config.toml
arch = "dit"
model = "image flow-matching model"
dataset = "photos of plants and fungi (iNaturalist)"
train_examples = 90422
image_size = 32
horizontal_flip = true
conditioning = "none"
objective = "flow_matching"
cond_dim = 128
logit_normal_time = false
norm = "layernorm"
hidden_act = "silu"
head_dim = 16
fused_qkv = true
qk_norm = false
moe = "top_k"
num_experts = 32
moe_every = 1
expert_mlp_ratio = 0.5
experts_per_token = 2
shared_expert = false
patch_size = [4, 4]
layers = 6
width = 256
positions = "conv"
optimizer = "muon"
muon_scale = "spectral"
learning_rate = 0.032
momentum = 0.95
nesterov = true
orthogonalizer = "newton_schulz_5"
adamw_lr_other_params = 0.0024
max_grad_norm = 3.0
gradient_centralization = true
l1_shrink = 0.03
ema_decay = 0.99
magnitude_pruning = 0.7
max_steps = 13700
batch_size = 256
epochs = 38.8
lr_schedule = "cosine"
final_lr_fraction = 0
warmup_steps = 680
weight_decay = 0.003
adamw_weight_decay_other_params = 0
Rows from block 2 of a small image flow-matching model, named by matrix and row number. Rows with one number within an expert belong to one neuron, the router's apart. Each number is 128 + 32 x the weight over its row's rms, rounded and kept within 0 to 255. All counts start at 0. Numbers have three digits each. After the name is the row's rms in percent of the matrix's.
Before each expert's rows are labels from the 100 images, of 14848 (inputs lightly noised), where the router gives the expert most weight on average: "place" is the part of the image that holds the peak. Only what is clearly more common there than usual is listed. The data: photos of plants and fungi (iNaturalist).
# router: router (model.blocks.2.mlp.router.weight, 32x256, trained with AdamW), inputs 128-255
# up: expert up (model.blocks.2.mlp.up, 32x128x256), inputs 128-255
# down: expert down (model.blocks.2.mlp.down, 32x256x128, transposed), outputs 128-255

# expert 15
place: top right; top left
router.15 077:118114126128110080129139143144000111116115136176128111128110100119139080115100123114108141116094130115118213150111133139120116102097172115097138104108100132131136093096097111098131129101126105125137159108146123127092134130148140089093154125168139107119100149100086062119075124154124119089113255105161116126133094158062118058100098099122092166130151106098122131105092075118067121131154
up.4 080:128128128127128128128128128127128128128128128128000128128128128128128128128128128128128128128128128127128128128128128128128128128128129128128120128128128128116129128128128128128128128128038128128128128128128128128128128128128128128128128196128128128128128128128128128128128128138128128128128128128128128128128128128128128128128119128124128128128128128128128128128128128128128128128128
down.4 068:128128128137128109128128128114128128092128128128255128128128128128128128128128128144128016128128128128128128128128128128128128128128128128128128128181128111156146128128128128128128128128255128128128127128128128128128128128128164128128128128128128128128128128128000128128128128105128135128126128130128128128128128059128128128128116128124128128128128128128128125128119126128128126128128
up.7 073:128128128128128128128255128128128128126128128128128128128128128128128128128128128129128128128128128128128128128128128128128128128128128128128128128128128128128128128128128128128128128128135128128128128128128105131128128128128128128128128128128105128128128128128128128128128128128128128128128128128128128128128128128128128128128128128128128128128128128128128128128128128128128128128128
down.7 034:128128128128128126128128128000128176128128128128126146117128128128128128128128128150128124128128128123128128128128105128128128128128128128202128128128128128128130128128128128128128128128128128128128128128128200128128126128128128128128128142126128128128142128128128128128128112125128205128128128126128127128129128128128128128128216128128111128128128128128128128128128128128128093128128
up.8 061:136128128128128128128128128128128116128128128064127128128128128128136128128128128128128128128128128076128128128128128128128128128128128128128128128128128128128255128128128128128128128128128128128128128128128128128128128128128128128128128128119128128128128128128129128128128128119128157128128128128128127128128128128128128128128128128128128180128128128128128128128126128128128128128128
down.8 032:128128128128049128128124128128128128035128128128128128128128128128158128128128128128128128128128118127138128128128138128128128128128128128128128128122128128128255130128128128128128128105128128128128128128128128128128128067128131128128101129128097128128128128128176128128128145125128135128128128128128128128123128128128128124128128128125128128128128128128128128128128129128128128128128
up.9 009:128128128128128128128128128128128128128128128127128128128128128128128128128128128128128128128128128128128128128128128128128128128128128128128128128128128128128127128128128128128128128128128128128128128128128128128128128128128128128128128255128128128128128128128128128128128128128128128128128128128128128128128128128128128128128128128128128128128128128128128128132128128128128128128128
down.9 009:147128128128128124128128128128128128151128128128128128128128128128128128128128128128128128128128128187128128128128128128128128128128128128127128128133128128128175128128128128128128128128161128128128047128128045128128128128128128128128128255128128128128128128128083128128128128128128093128126128128128128128128128128128128128128129128128133128128128128128128128128128128128128128128128
up.10 189:128128128128128128128129128128128128128128128128129128128128128128128128129128128128128128128128128131128128128128128128128128128128128128128077128128128128128128128128128128128128128128128128128128128128128128128128128128128128128128128128128128128128128128128128128128128129128128128128128129128128128128128128128128128128128095128128128128128128128128128128128128128128128128128128
down.10 194:128128128128128128128132128162131144128128128128138000128128128128116128128128128128128127128128111128128128128128128128128128128128127128130166123128128130128128121128128128128128128128112128128128132128128123128128127127128128128128128128128128128128128128128128128128128001121128128128108128128128114128128128114128128075128128128127128128128128128128128128128128129128128128128128
up.11 034:128128128128129127128128128128128079128128128007128128128128128128000128209128128128128128128128128134150128128128121128128128128128128128126120128128128128128128128128128128128128128128128128128128130128128128000128127129128128128128128128128128128128128128128128128128128128128128128128128128128128128128128128128128128128128129128128128128128128128128128128128128128128128128128128
down.11 034:128128128128128128128128128128128099128128128128128242128128128128177128128128128128128128128136128103128128128128128128128128128128054128166128013115128128128128128128128128128128128128128128128128128128128128128128128130128128128128125128130128128128155128128136128128128128128128128128148128128128147128128125128128128145128206128255128128128128128128128128128192128128128128128128
up.13 198:128128128176128128128128128122128128128128128128128128128128128128128128128128128123128128128128128128128128128128128128128128128128128128255124128128128128128128128128128128128128128128128128128128128128128128103128128128128128128128128128127128128128128128130128128128128128128128128128128128128128128128128128128128128128128128128128128127128128128128128128128128128128128128128128
down.13 153:128128128151128128128156128255158198128128130128128128128128128128195128128128128117128128128179188128128128128128000128128128128128175128128128128128128128128128128128128134128128128128128128128128131128128128128128128128128127128128135128000128128128128128128128128128128172224128128128128128128128128128128128128128128138128143128128128128128128128128128128128128128128128128128128
up.14 070:131128128129128128128126128128128128128128128121128128128128128128128128137128128128128128128128128141128128128128128128128128128128128128128128128128128128109128128128128128128255128128141128128128128128128128158128128128128128128128128128130129128128128128128128128128128128128128054128128128121128128128128128128128128128128128128128128128128128128128128128128128128128128125128128
down.14 047:128128128123154137128128128128128128128128128128197127128128031128128128133128128128128125128128170128128128128128123128128128128128126128160128128125128124105128128128128128128128128128093128128128130128128128128128129128129114128128132128128130128128128128128128128255128143128128068128128128132128128128145000128128128128128117128144160128128128128128128122128128128128128128128128
up.15 205:128128128128128128128150128128140128128128128128128128128128128128063128128128128127128128128128128128128128128128128128128128128128128128128124128128128128128128128128128128128128128128128128128128128128128128128128128128128128128128128128128128128128128128128128128128128000128128128128128000128128069128128128128128128128128128128128128255128128128128128128128128128128128128128128
down.15 372:128128128128128128128185128087000136128128128128128128136128128128135128128128128131128128128128107128128128128128113128128128128128128128145141129128128128128128128128128128128128128128128128128128131128128128128128128128128128128128128128128128128128128128128128128128128255129128128128128128128128131128134128128128128131128119128128128128128128128128128128128128128128128128128128
up.17 057:132128128128128128128126128128128128128128128127128128128128128128128128128128128128128128128128128128128128128128118128128128128128128128128128128128128127255128128128128128128128128128089128128128128128128130128128128128128128128128128133128128128128128128128128128128128127128128139128128128128128128128128128128128128128128124128133128128128128128128128128059128128128128128128128
down.17 047:137128128128128127128128128128128130128128179128129165128128128128128128128128128128128000128128117128128128128128128128128128128128128128132128129128128154255130128128128128128128128128128128128128128128128192128128138128128128128128129164050128128128133128128116128128128144126128128128128128128127130128128137128128128128128128128128128128128128128128128128217126131128129128128128
up.20 026:128128128126128110128128128128128128128128128128128128128128128128128128129128128128128128128128128113128123128128128128128128128128128128128188128125128128128128128128128128128128128128155128128128128128128105128128128128128128128128128128128128128128128128128128128128128255128128128128128128128128128128128128128128128128128128128128128128128128128128128128139128128128128128128128
down.20 018:125128128128128155128248128112127071124128128128128052128128128128128128128128128126128128136128142128000128128128061128128128128128128128131128128128128128074199126128128126128128128128128128128128160128128128128128128128210149128128128128129128128128146128128220128128128128128128132128151128128089128128128128109128128135128128128128169128128128128128128128078145128128134167128128
up.21 383:128128128128128128128125128000141128128128128128128128128128128128142128128128128128128128128128128128128128128128128128128128128128128128154138128128128128128128128128128128128128128128128128128128128128128128128128128128128128128128128128128128128128128128119128128128128128128128128128128082128128128128128128128128128128128128128128128128128128128128128128128128128128128128128128
down.21 280:128128128128128128128128128048019193128128128128128128128128128128126128128128128129128128128255138128128128128128157128128128128128128128127128128128128128128128128128128128128128128128128128128128128128128128128128128128128128128128128128131128078128128128128128128128128143128128128128083128128128128128128129128128128128128053128128128128128128128128128128128126128128127128128128

# expert 4
place: bottom right
router.4 090:115118121156128075126129140161112118133107120135172087143155079097103068141165129173132147120113140156116224172144102148108112111115106128173123132145166125146126084118130115108137125130141137133147130107104161110120193146182145100128174104120153016097104148072091090117036091122100165128097163110115069143138084184083171037066073137174150178159122150104148110131126142114062102121127
up.2 081:128128128126128128128126128128128128128128128126128128128128128128128128128128128128128128128128128130128128128128128128128128128128128128093000128128128126128128128128128128128128128128128128128128128128128126128128128128128128128128128131128128128128128128127128128128128128128128129128128128128128129128128128128128128128128128128128128128128128128128128128128128128128128129128128
down.2 058:128128128130128128128128128165128129128128128128128128107128128128255128128128128098128128128128128128128128128128100128128128128128128128127128128157128128128126128128128128128128128128128128128128119128128128128128128128122128128128125128255128128128128128128154128128128128128128128128136128128133128128128125121128128128128128128121128128128128128128128128128129128128128128128128
up.3 361:128128128128128128128128128129128128128128128128128128128128128128188128128128128136128128128128127128128128128128128128128128128128128128128162128128128128128128128128128128128128128128128128128128128128128128128128128128128128128128128128128128128128128128128128128128128128128128128128128129128128126128128128128128128128128128128128128128128128128128128128128128128128128128128128
down.3 444:128128128128128128128139128142128128128128128128128128128128128128111128128128128029128128128127128128128128128128128128128128128128255128127128122128128128128128128128128128128128128128128128128128129128128128128128128128128128128128128128000128128128128128128128128128128128255128128128170128128128134128128128128128128128128162128128128128128128128128128128128128128128128128128128
up.10 354:128128128128128128128128128128129000128128128128128128128128128128128128128128128122128128128128128128128128128128128128128128128128128128128128128128128128128129128128128128128128128128128128128128128128128128128128128128128128128128128128128128128128128128126128128128128127128128129128128128128128137128128128128128128128128128128128128128128128128128128128128128128128128128128128
down.10 246:128128128128128128128154128126124000128128128128128128128128128128166128128128128127128128128128127128128128128128015128128128128128128128130132127128128128128128128128128132128128128128128128128128128128128128128128128128128128128128128128126128128128128128128128128128128128128128128128183128128128128128128128133128128127128255128128128128128128128128128128128128128128128128128128
up.12 009:128128128129128128128255128129128128128128128128128128128128128128070128128128128130128128128128128106128128128128128128128128128128128128109128128128128128135176128128128128128128128128128128128128128128128136128128129128128128128128128128128128128128128128128128128243128079128128128128128128128128109128128128128128128128128128128128128128128128128128128128128128128128128128128128
down.12 009:128128128140128128128061128128174255118128115128128128128128128128189128128128128192128113128067076128128128128128168128128128128128128128128126130128128128128122128128128128128128128128128128128128088128128128128128128128128128128128128128110128128128128128128128128128128159128128128128128128128128128128104128204128128162128128127131128128128128128128128123128124128128128128128128
up.18 008:131128128128132129128128128127141128128128128129128128128128128128128128128128128128128128128128128132145128128128128128128128128128128128128169128127128089177090128128128128128128128128128128128128128128128128127128124127128127128127128129128009128128128128128128128128128129125128094128128128124128255128128128128128128128128128128129128128128128128129128128128126128128128128128128
down.18 012:128128128126128124128153128128132128176128128128128128161128128128128128128128128166128128128128128128128128128128061128128128128128132128104128130000128128128128128128128128128128128128128128128128164128128128128128128128128128128128152128186128128128128128128128128128128122109128128128210128128255128128128128128128128153128094128128128128128128128128128103128128128128122128128128
up.28 298:128128128128128128128126128128128128128128128128128128128128128128128128128128128014128128128128128128128128128128128128128128128128127128128128128128128128128128128128128128128128128128128128128128128128128128150128128128128128128128128128128128128128128128128128128128128127128128128128128128128128000128128128128128128128128128128128128130128128128128128128128128128128128128128128
down.28 145:128128128128128128128128128058150138128128128128128128128128128128128128128128128128128128128128000128128128128128250128128128128128128128128128128128128128128128128128128128128128128128128128128128128128128128128128128128128128128128128128128128128128128128128128128128128128128128128128128128128128144128128128128128128128128128127128128128128128128128128128128128120128121128128128
up.29 163:128128128128128128128087128128128128128128128128128128128128128128056128128128128128128128128128127128128128128128128128128128128128127128128139128128128128128128128128128128128128128128128128128128128128128128128128128128128128128128128128128128128128128128128129128128128128128128128128128129128128128128128128128128128128128128128128128128128128128128128128128128128128128128128128
down.29 098:128128128128128128128114128039057128128128128128128128108128128128128128128128128070128085128128128128128128128128193128128128128128255128027135128104128128128128128128128122128128128128128128128128128128128128128128128128128128128128128128128128128128128128128128128128128128128128128128128128128128128128096128092128128178128128133125128128128128128128128128128128128128128128128128
up.36 446:128128128128128128128128128128074128128128128128128128128128128128223128128128128128128128128128128128128128128128128128128128128128128128128128128128128128128128128128128128128127128128128128128128128128128128255128128128128128128128128128128128128128128128128128128128128128128128128128128128128128128128128128128128128128128128128128128128128128128128128128128128128128128128128128
down.36 185:128128128128128128128130128128128223128128129128128128135128128128094128128128128128128128128128128128128128128128224128128128128128128128255093137128128128128127130128128128128128128128128128128128000128128128128128128128128128128128128128087128128128128128128128128128128106128128128128135128128193000128126128128128128075128121128136128128128128128128128128128128128128128128128128
up.37 011:128128128128127133128072128128136255128128128044128128128128128128128128128128128005128128128128128127128128128128128128128128128128128128255128128128128180130149128128128126128120128128128128128128128128128121207128128127128128128127128111128223128128128128127124128129128128128128121128128128128128036128128128128128128128128144128128128124128128128128128128128114128128128128128128
down.37 015:128128128127130128128151128128128086129128128128128128000128128128128128128128128159128128128128255128126128128128129128128128128128128128098145128128128128128128128128128128128128128128128128128128215128128128128128128128128128128128134128212128128128128128128128128128128078168128128128129128128135128128112128128128128128128255125128128128128128128128128129128128128128128128128128
up.39 168:128128128128128128128128128128128128128128128128128128128128128128128128128128128255128128128128128128128128128128128128128128128128128128128127128128128128128119128128128128128128128128128128128128128128128128128128128128128128128128128128128128128128128128128128128128128128128128128128128128128128089128128128128128128128128128128128128128128128128128128128128128128128128130128128
down.39 079:128128128124128128128201128127128098128128128128128128131128128128209128128128128128128128128128000128128128128128099128128128128128128128128128128128128128128128140128128106128128128128128128128128116128128128128128128128128128128128132128128128128128128128128128128128128128128128128128143128128128227128128128128128128020128041128128128128128128128128128128128128000128128128128128
up.44 160:128128128128128128128112128128128255128128128123128128128128128128128128128128128128128128128128128128128128128128128128128128128128128128128124128128128128128128128128128128128125128128128128128128128128128128128128129128128128128128128128128129128128128128126128128128128128128128128128128128128128158128128128128128128128128128128128128128128128128128128128128128128128128126128128
down.44 307:128128128145118126128151128128128255109128119128128128102128128128128128128128128128128128128128128128128128128128128128128128128128128128128128134128128128128128128128128130128128128128128128128128128128128128128128128128128128128128126128154128128128128128128128128128128101128128128128138128128127128128128128128128128128128132128128128128128128128128128128128128157128131128128128
up.51 391:128128128128128128128127128128128128128128128128128128128128128128130128128128128129128128128128128128128128128128128128128128128128128128128129128128128128128128128128128128128128128128128128128128128128128128128128127128128128128128128128128128128128128128158128128128128128128128128128128255128128126128128128128128128128128128128128128113128128128128128128128128128128128128128128
down.51 431:128128128128128128128184128138000128128128128128128128128128128128131128128128128131128128128128128128128128128128128128128128128128121128135128128128128128128128128128128128128128128128128128128128128128128128128128128128128128128128128128128128128128128128128128128128128112128128128128119128128133119128128128128128128128128129128128128128128128128128128128128128128128128128128128

# expert 11
place: top left
router.11 071:121129106140092110145128221144147103138081100100165142143158097202043112121142126157078096087167151108137131165085120064118082119069131153137084099099091137116157110145111121140118142083127116136155141102101164126082159190163126121067149129107156069142102127160100078158059048171124144067144062080170180150130056163120109099061026143127087084113137123126119103100131114125074094134149
up.2 034:128128128128128131128128128128133127128128128128128128128128128128128128255128128137128128128128128128128128128128128128128128128128128128128128128128128128128128128128128128128050128128128128128128128128128128077128145124128128128128128128128128128128128128129128128128128141128128126128128128128128127128128128128128128128128129128128128128128128128128128128143128128128129127128128
down.2 014:120128128125128135128128128164128082175128129128128124128128128128199128128128128128128129128127144128128128128128038128128128128128054128128111128128128128083126128128128042128128128128122128128128200128128128128128148128128211128128128128136127128128128128128115128124128116128128162128128128128128255128122127143128128128128140128000128128128128128128128134122131128128128045128128
up.4 023:128128128128128128128126128128128128128128128094128128128128128128127128128128128116128128126128128128128128128128128128128128128128128128127128128128128128120101128128128128128177128128128128128128128128128113104128122126128128128128128128128128128128128128098128128128128128128128128128128128128128128128128128128128128128128080128128128130128128128128128128128128128128128128128128
down.4 013:087128128128128136128183128128128121119128128128079127134128159128128128129128128127128128128129142053161128128128128128128128128128128128138128128102128092040128128126128128128128128128128128128128069128128128128128144128128255128128129150160132128128090128128135128059128116123128128128193128000113087128128128105128128128128160127059128128128128128128128128128128128128128141127128
up.6 508:128128128128128128128144128128127128128128128128129128128128128128142128128128128128128128128128128128128128128128128128128128128128128128132136128128128128128128128128128128128128128128128128128128128128128128243128128128128128128128128128128128128128128128126128128128128128128128128128128114128128255128128128128128128128128128128128128128128128128128128128128128128128128128128128
down.6 276:128128128128128128128176128124128128128128128128128128128128128128000128128128128128128128128128128128128128128128127128128128128128183128125127070127128128128128128128128128128128128128128128128128108128128128128128128128128128128128128128128128128128128128128128128128128149128128128128128128128000113128128128128128128097128123128128128128128128128128128128128128047128128128128128
up.12 018:128128128128128128128174128128255127128128128128128128128128128128255128126128128147128128128128128128128128128128128128128128128128128128108128128128128128128118128128128128128128128128128128128129128128128126136128128128128128128128128099128128128128128128127128128128128128128128128128128128128128112128128128128128128128128128128128128174128128128128128128123127128128128128128128
down.12 012:126128128132128125128128128137128154168128128128128128141128130128077128128128128223128128128127128128129128128128135128128128128128107128128052210133128128128128125128128166128128128128128128128128253128128128128128135128128118128128109128122128128128128128128151128127128255244128128128238128128148188128152167020128128128128137123120128128128128128128128122128128128128113128128128
up.14 215:128128128128128128128128128128140070128128128128128128128128128128071128128128128000128128128128128128128128128128128128128128128128128128000128128128128128128128128128128128128128128128128128128128128128128128128128125128128128128128128128128128128128128128127128128128128128128128128128128128128128139128128128128128128128128128128128128130128128128128128128126128128128128128128128
down.14 262:128128128128128128128128128066128084128128128128128128130128128128128128128128128128128128128191132128128128128128153128128128128128180128145128128128128128128128128128128141128128128128128128128128114128128128128128128128128128128128135128128128128128128128128128128128128128128128128128000128128128061128128128128128128128128140128128128128128128128128128128128128132128128128128128
up.15 016:128128128128128128128127128144129124128128128128128128128128128128255128128128128128128128128128128128128128128128128128128128128128128128000122128128128128128128128128128127128130128128128128128128128128128130128128122128128128128128128128128128128128128128128128128128128255128128128128128128125128101128128128128128128128128126128128128128128128128128128128128127128128128128128128
down.15 017:128128128128134128128125128071128116128128128128138128128128128128255128128128128255128128128128000128124128128128128128128128128128128128128128152128128128118128128128128128128128128128128128128128128128128046128128128128128128128128128128158128128128128128128117128128128255132128128128128128127206128128128128131128128128128128128128128128128128128128128128214128124128127128121128
up.23 014:128128128128128128128255128106136000106128128128128128158128128128099128036128128139128126128128128127141128128128128128128128128128128128128128128131128128090128128128128128128128128128128128128128136128128173127128128128128128128128128128128128128128128128126128128128128128128128076128128128128128128128128126128128128128128128128128128128128128128128128128255128128128128137128128
down.23 019:128128128128128128128255128130128132114128121128128146186128123128137128128128128061128128128128255128128128128128128128128128128128123128128128128218128128128128131128128144128128128128128128128128128128128108128128128128128128128128128128128128128128128128128128128128128126145128126128128128122146103128113128128128128128128121123117128128128128128128128128162128138128244128130128
up.28 015:128128128128117148128128128128121125128128128128133128128128128128127128142128128129128128128128128115128128128128128128128128128128128140131190128128128128000133128128128126128128128128124128128128128128128189142128128128128128128128128128128128128128128128128127128128128128128128128128128128128128111128128128129128128128128128128128128128128128128128128128128127128128128128128128
down.28 014:128128128128128128128134128085128145159128128128068128179128128128000128128128128107128104127128043128128128128128127128128128128128128128142128000128128125247128128128128132128128128128128128128128128128128129128128105128255123128128128128131128128128128128128128128128128128130128128128119128128128128128141128255128128125128083128124255128128128128128128165106128141128112128128128
up.38 006:128128128128128128128068128128128130128128128128128128128128128128128128128128128128128128128128128129128128128128128128128128128128128128128128128128128128128128128128128128128128128128130128128128128128128126128128128128128128128128128128128128128128128128128128128128128128128128128128128128128128129128128128130128128128128128128128128128128128128128128128128128128128128127128128
down.38 007:128128128128128128128250128203128085128128128128129128128128128128178128128128128128128128128128132128128128128128152128128128128128128128128128130000128128145164128128128128128128128128255128128128086128128128128128128128128130128128146170125128128128128128128135128127128106182128128128255128128128128128128128128128128128128101128128128128128128128128128128186129128128128128128128
up.47 020:119128128128134128128115128128128128128128128128125128128128128128128128128128128128128128128128128161128128128128128128128128128128129128142127128128128056125128128128128129128128128128128128128128128128128128128128127128128128128128128128128128128128128128128128128128128133128128127128128128112128128128128128128128128128128128128125128128128128128128128128255128128128128128128128
down.47 014:128128128128128000128172128128131128128128128128127128128128128128129128128128128128128128127128128128128128128128128128128128128128123128095130129126128122128125128130128128128128128128128128128128130128128072128128128128000139128128128125151127128128137128128112128104128128166128178128207128144128128128128128000128128128128128128124128128128128128128128192128128134128131128128128
up.49 012:128128128128127119128128128130128131128128130000128128127128128128128128128128128224128128128128128128128128128128128129128128128128128128128142128128128131129129128128128128128128128128128128128128128128128128121128129121128128128128128173128128128128128128120128128128128128128128128128128128128128102128128128130128128128128225128128128128128128128128128128128128128128128127128128
down.49 013:128128128124128195128129128127128118128128225128127128127128128128123128128128128128128114128128128128128128128128255128128128128128029128255092109128128128189128128128128121128128128128128128128128255128128155128128128128128130128128128139128134128128128128128152128113128128117128128128128128108091130128128128128128128130128152129140128128128128128128128128128128113128155128128128
up.51 030:128128128128128128128174128128125135128128128150128128128128128128127128118128128127128128128128128128126128128128128128128128128128128128113048128128128128128128128128128128128128128128128128128128128128128128127128128128128128128128128128128128128128128128128128128128128255128128128128128128128128128128128128128128128128128128128128128128128128128128128128129123128128128118128128
down.51 016:128128128128128122128128128128128128057128135128128128203128128128255128128128128249128128128128140114128128128128128128128128128128154128127128174128128128137117128129128128128128128128128128128128128128128128128128126128128076128128139127131128128128128128128128128157128117161128074128128128128153128128128129115128128128128128128133092128128128128128128128128128129128132128127128

# expert 5
place: top right
router.5 099:124119103129154106114111091130171113169117113119136131144092102080127117149097127181191171130100151124100174172119106078056180061136125156127143124168138142143120104147114101077149110149147170134121155079117158110072174145168133108143138142123132041136082138113098136131038077124120145137190098125143141141129096166224142059051186085153148152118143126133157127134127159115068135145131
up.1 041:128128128128128128128128128224184129128128128128128128128128128128125128126128128114128128128128129128128128128128128128128128128128128128128147128128128128128128128128128126128128128128128128128128128128128128128128127123128128128128128128128127128128128128128128128128128128128128129128128128128128221128128128128128128128128128128128128128128128128128128128121110128128128128128128
down.1 024:128128128134128128128127128255160102128128128128121149128128128128128128128128128128128128128128094128128128128128128128128128128128000128128128202106128128128096128128128146128128128128128128128128255128128107128128128128128128128128128128128135128128128128128128128177128255029128128128129128150128132128128111124127128127128129128128128128128128128128128000117145128128128128128128
up.2 013:178128128128128128128127128128128121128128128095255128112128128128128128128128128128128128128128154128128128128128128128128128128128128128130128128128128128128000128128128128128128128128064128128128128128128255128128128128128128128128128128128099128128128128128128128120128128128128134128128128128128128128128128128128128128128128128128128128128128128128128128024128128128128128128128
down.2 011:128128128129119128128128128127124104128128128128128128128128128128032128128128128134128162128130125128128128128128128128128128128128128128145128128061128154118128128134128128128128128128102128128128125128128094128128255036128128128128128130139125128128128128128128128128128129115128040128127128128133128128128217131128128128128128128092128128128128128128128145128128128128126153128128
up.3 008:122128128128128128128128128128128128128128128128128128128128128128128128255128128128128128128128128128128128128128128128128128128128128128128128128128128172129104128128128128128131128128128128128128128128128239128128000128128128128128128128128128128128128128128128128128128019128128128128128127128128128128128128128128128128128128128126128128128128128128128128128128128128128127128128
down.3 009:128128128128068128128015128120128154128128101128255128128128128128138128128128128123128128128128128129128128128128128128128128128128128128130128128130128128128128128128128128128128128128136128128128128128128154128128255175128128128128128128149128128128112128128128128167128128128128040128128128114128128128128081128128128128128139128128128128128128128128128137080128111128128128128128
up.5 073:131128128128128128128128128134128123128128128117128128128128128128128128129128128255128128128128128134000128128128128128128128128128128128123128128140128128129129128128128128128112128128125128128128128128128128128128128128128128128128128129128128128128128128128128128128128128128128128128128128128128128128128128128128128128128144128128128128128128128128128128093128128128128128128128
down.5 033:128128128125128128128128128128128127128128128128246128127128128128128128164128128129128128128129000128255128128128128128128128128128147128128128128128128131101000128128128066128128128128220128128128068128128255128128132128128128128128115112126157128128101128128152128128128115128128128128129128141128126128128128129128128128128128128112128128128128128128128128128128128128128128128128
up.8 243:128128128130128128128137128131126128128128128128128128128128128128130128128128128063128128128128128128128128128128128128128128128128128128255083128128128130128128128128128128128128128128125128128128128128128128128128128128128128128128128128128133128128128128128128128128128128128128128128128128128128128128128128128128128128128128128128128128128128128128128128127128128128128128128128
down.8 226:128128128128128128128128128255128127128128128128128128117128128128131128128128128126128133128128207128128128128128145128128128128128136128255128112137128128128128128128128132128128128128128128128128128128128128128128128128128128128128127128018128128128128128128128128128128128131128128128145128128128128128128128128128128134128147128128128128128128128128128128128128128128128128128128
up.11 353:128128128169128128128128128128128000128128128127130128128128128128128128128128128128128128128128128128127128128128128128128128128128128128128130128128128128127128128128128128128128128128128128128128128128128128128128128128128128128128128128129128128128128128128128128128128128128128127128128128128128128128128128128128128128128128128083128128128128128128128128127128128128128128128128
down.11 126:128128128127131128128128128128129255119128129128128129122128128128128128128128128128128128128000106128128128128128255128128128128128128081121128128128128128128128132133128128128128128128127128128128124128128128128128128128128128128128138128128128128128128128128120128128128128133128128128128128128128127128043130128125128127128214130128128128128128128128128130128136169128128128128128
up.16 350:128128128128128128128128128128147128128128128128128128128128128128255128128128128128128128128128128128128128128128128128128128128128128128119128128128128128128128128128128128128128128128128128128128128128128128128128128128128128128128128128128128128128128128128128128128128128128128128128128128128128128128128128128128128128128128128128128128128128128128128128128128128128128128128128
down.16 389:128128128128128128128109128079128128128128128128128128128128128128128128128128128070128126128000138128128128128128125128128128128128112128129030136121128128128128128128128128128128128128128128128128000128128128128128128128128128128128129128122128128128128128128128128128128099128128128128139128128128000128128128128128128134128128128125128128128128128128128128128128128128128128128128
up.18 007:108128128128128132128132128129110128128128128128130128128128128128127128000128128128128128128128128121128128128128128128128128128128128128128128128128128127128190128128128128128126128128128128128128128128128128128128128128128128128128128129128128128128128128128128128128128131128128158128128128128128128128128128128128128128128130128128128127128128128128128128129128128128128127128128
down.18 008:128128128128159192128128128056132128147128128128128128083128128128130128128128128114128056128128128128128128128128128128128128128128128128128128128159128128180000130128128128128128128128144128128128128128128128128128255128128128128128128128128128128128198128128128128000128128128128187128128128201185128128128128128128128128128128128128128128128128128128128128128128130128128128128128
up.19 218:128128128128128128128129128128135128128128128115128128128128128128128128128128128200128128128128128128128128128128128128128128128128128128184128128128128128129128128128128128128128128128128128128128128128128128128128128128128128128128128128128126128128128128128128128128128128128128128128128128128128127128128128128128128128128128128128128127128128128128128128128128128128128128128128
down.19 287:128128128128128128128128128255128128128128128128128131128128128128123128128128128115128128128128128128131128128128128128128128128128127128046122128122128128128128128128128119128128128128126128128128118128128128128128128128130128128128128128248128128128128128128126128128128093128128128128135128128130128128128128128128128128128128132128128128128128128128128128123128134128132128128128
up.20 037:128128128128128128128128128128151154128128128128255128128128128128128128128128128128128128128128128128128128128128128128128128128128128128107128128128128128120165128128128128128128128128128128128128128128128128128128114128128128128128128117128128128128128128128128128128128127128128128128128128128128119128128128128128128128128128128128128128128128128128128128128128128128128127128128
down.20 054:127128128116109255128128128128128128128128104128128129128128128128135128128128128129128128128129121128128128128128130128128128128128128128128128130125128128128097144128128114128128128128128128128128128128128136128128132128128128128128126106128128128128128128128203128128128119127128127128128128094128128128128128128128128136128127128128157128128128128128128134128128128128128116128128
up.23 271:128128128128128128128135128128125128128128128128128128128128128128000128131128128128128128128128128128128128128128128128128128128128128128128128128128128128128128128128128128128128128128128128128128128128128128125128128128128128128128128128128131128128128128174128128128128128128128128128128126128128088128128128128128128128128128128128128106128128128128128128128128128128128128128128
down.23 300:128128128128128128128128128110128128128128128128128128128128128128128128128128128128128128128128126128128128128128128128128128128128128128120128126129128128128128128128128128128128128128128128128128255128128128128128128128128128128128128128129128128128128128128128128128128218094128128128128128128128255128128131128128128128128128128126128128128128128128128128128128128128126128128128
up.25 065:128128128128128128128128128128128128128128128128128128128128128128128128127128128128128128128128128128128128128128128128128128128128128128128128128128128128092128128128128135128128128128127128128128128128128170129128043128128128128128128128128124128128128128128128128128128128128128128128128128128128128128128128128128128128128136128128128128128128128128128128128128128128128106128128
down.25 053:147128128138128128128128128128128128128128128128128128134128095128126128128128128128128128128128128127181128128128128128128128128128129128143128128128128112154128128128128135128128128128128128128128128128128058128128128128128128128128128097128128128128128128128089128108128128128128128128128128130128128128128075128128128135128128128142085128128128128128128245128130128128125006128128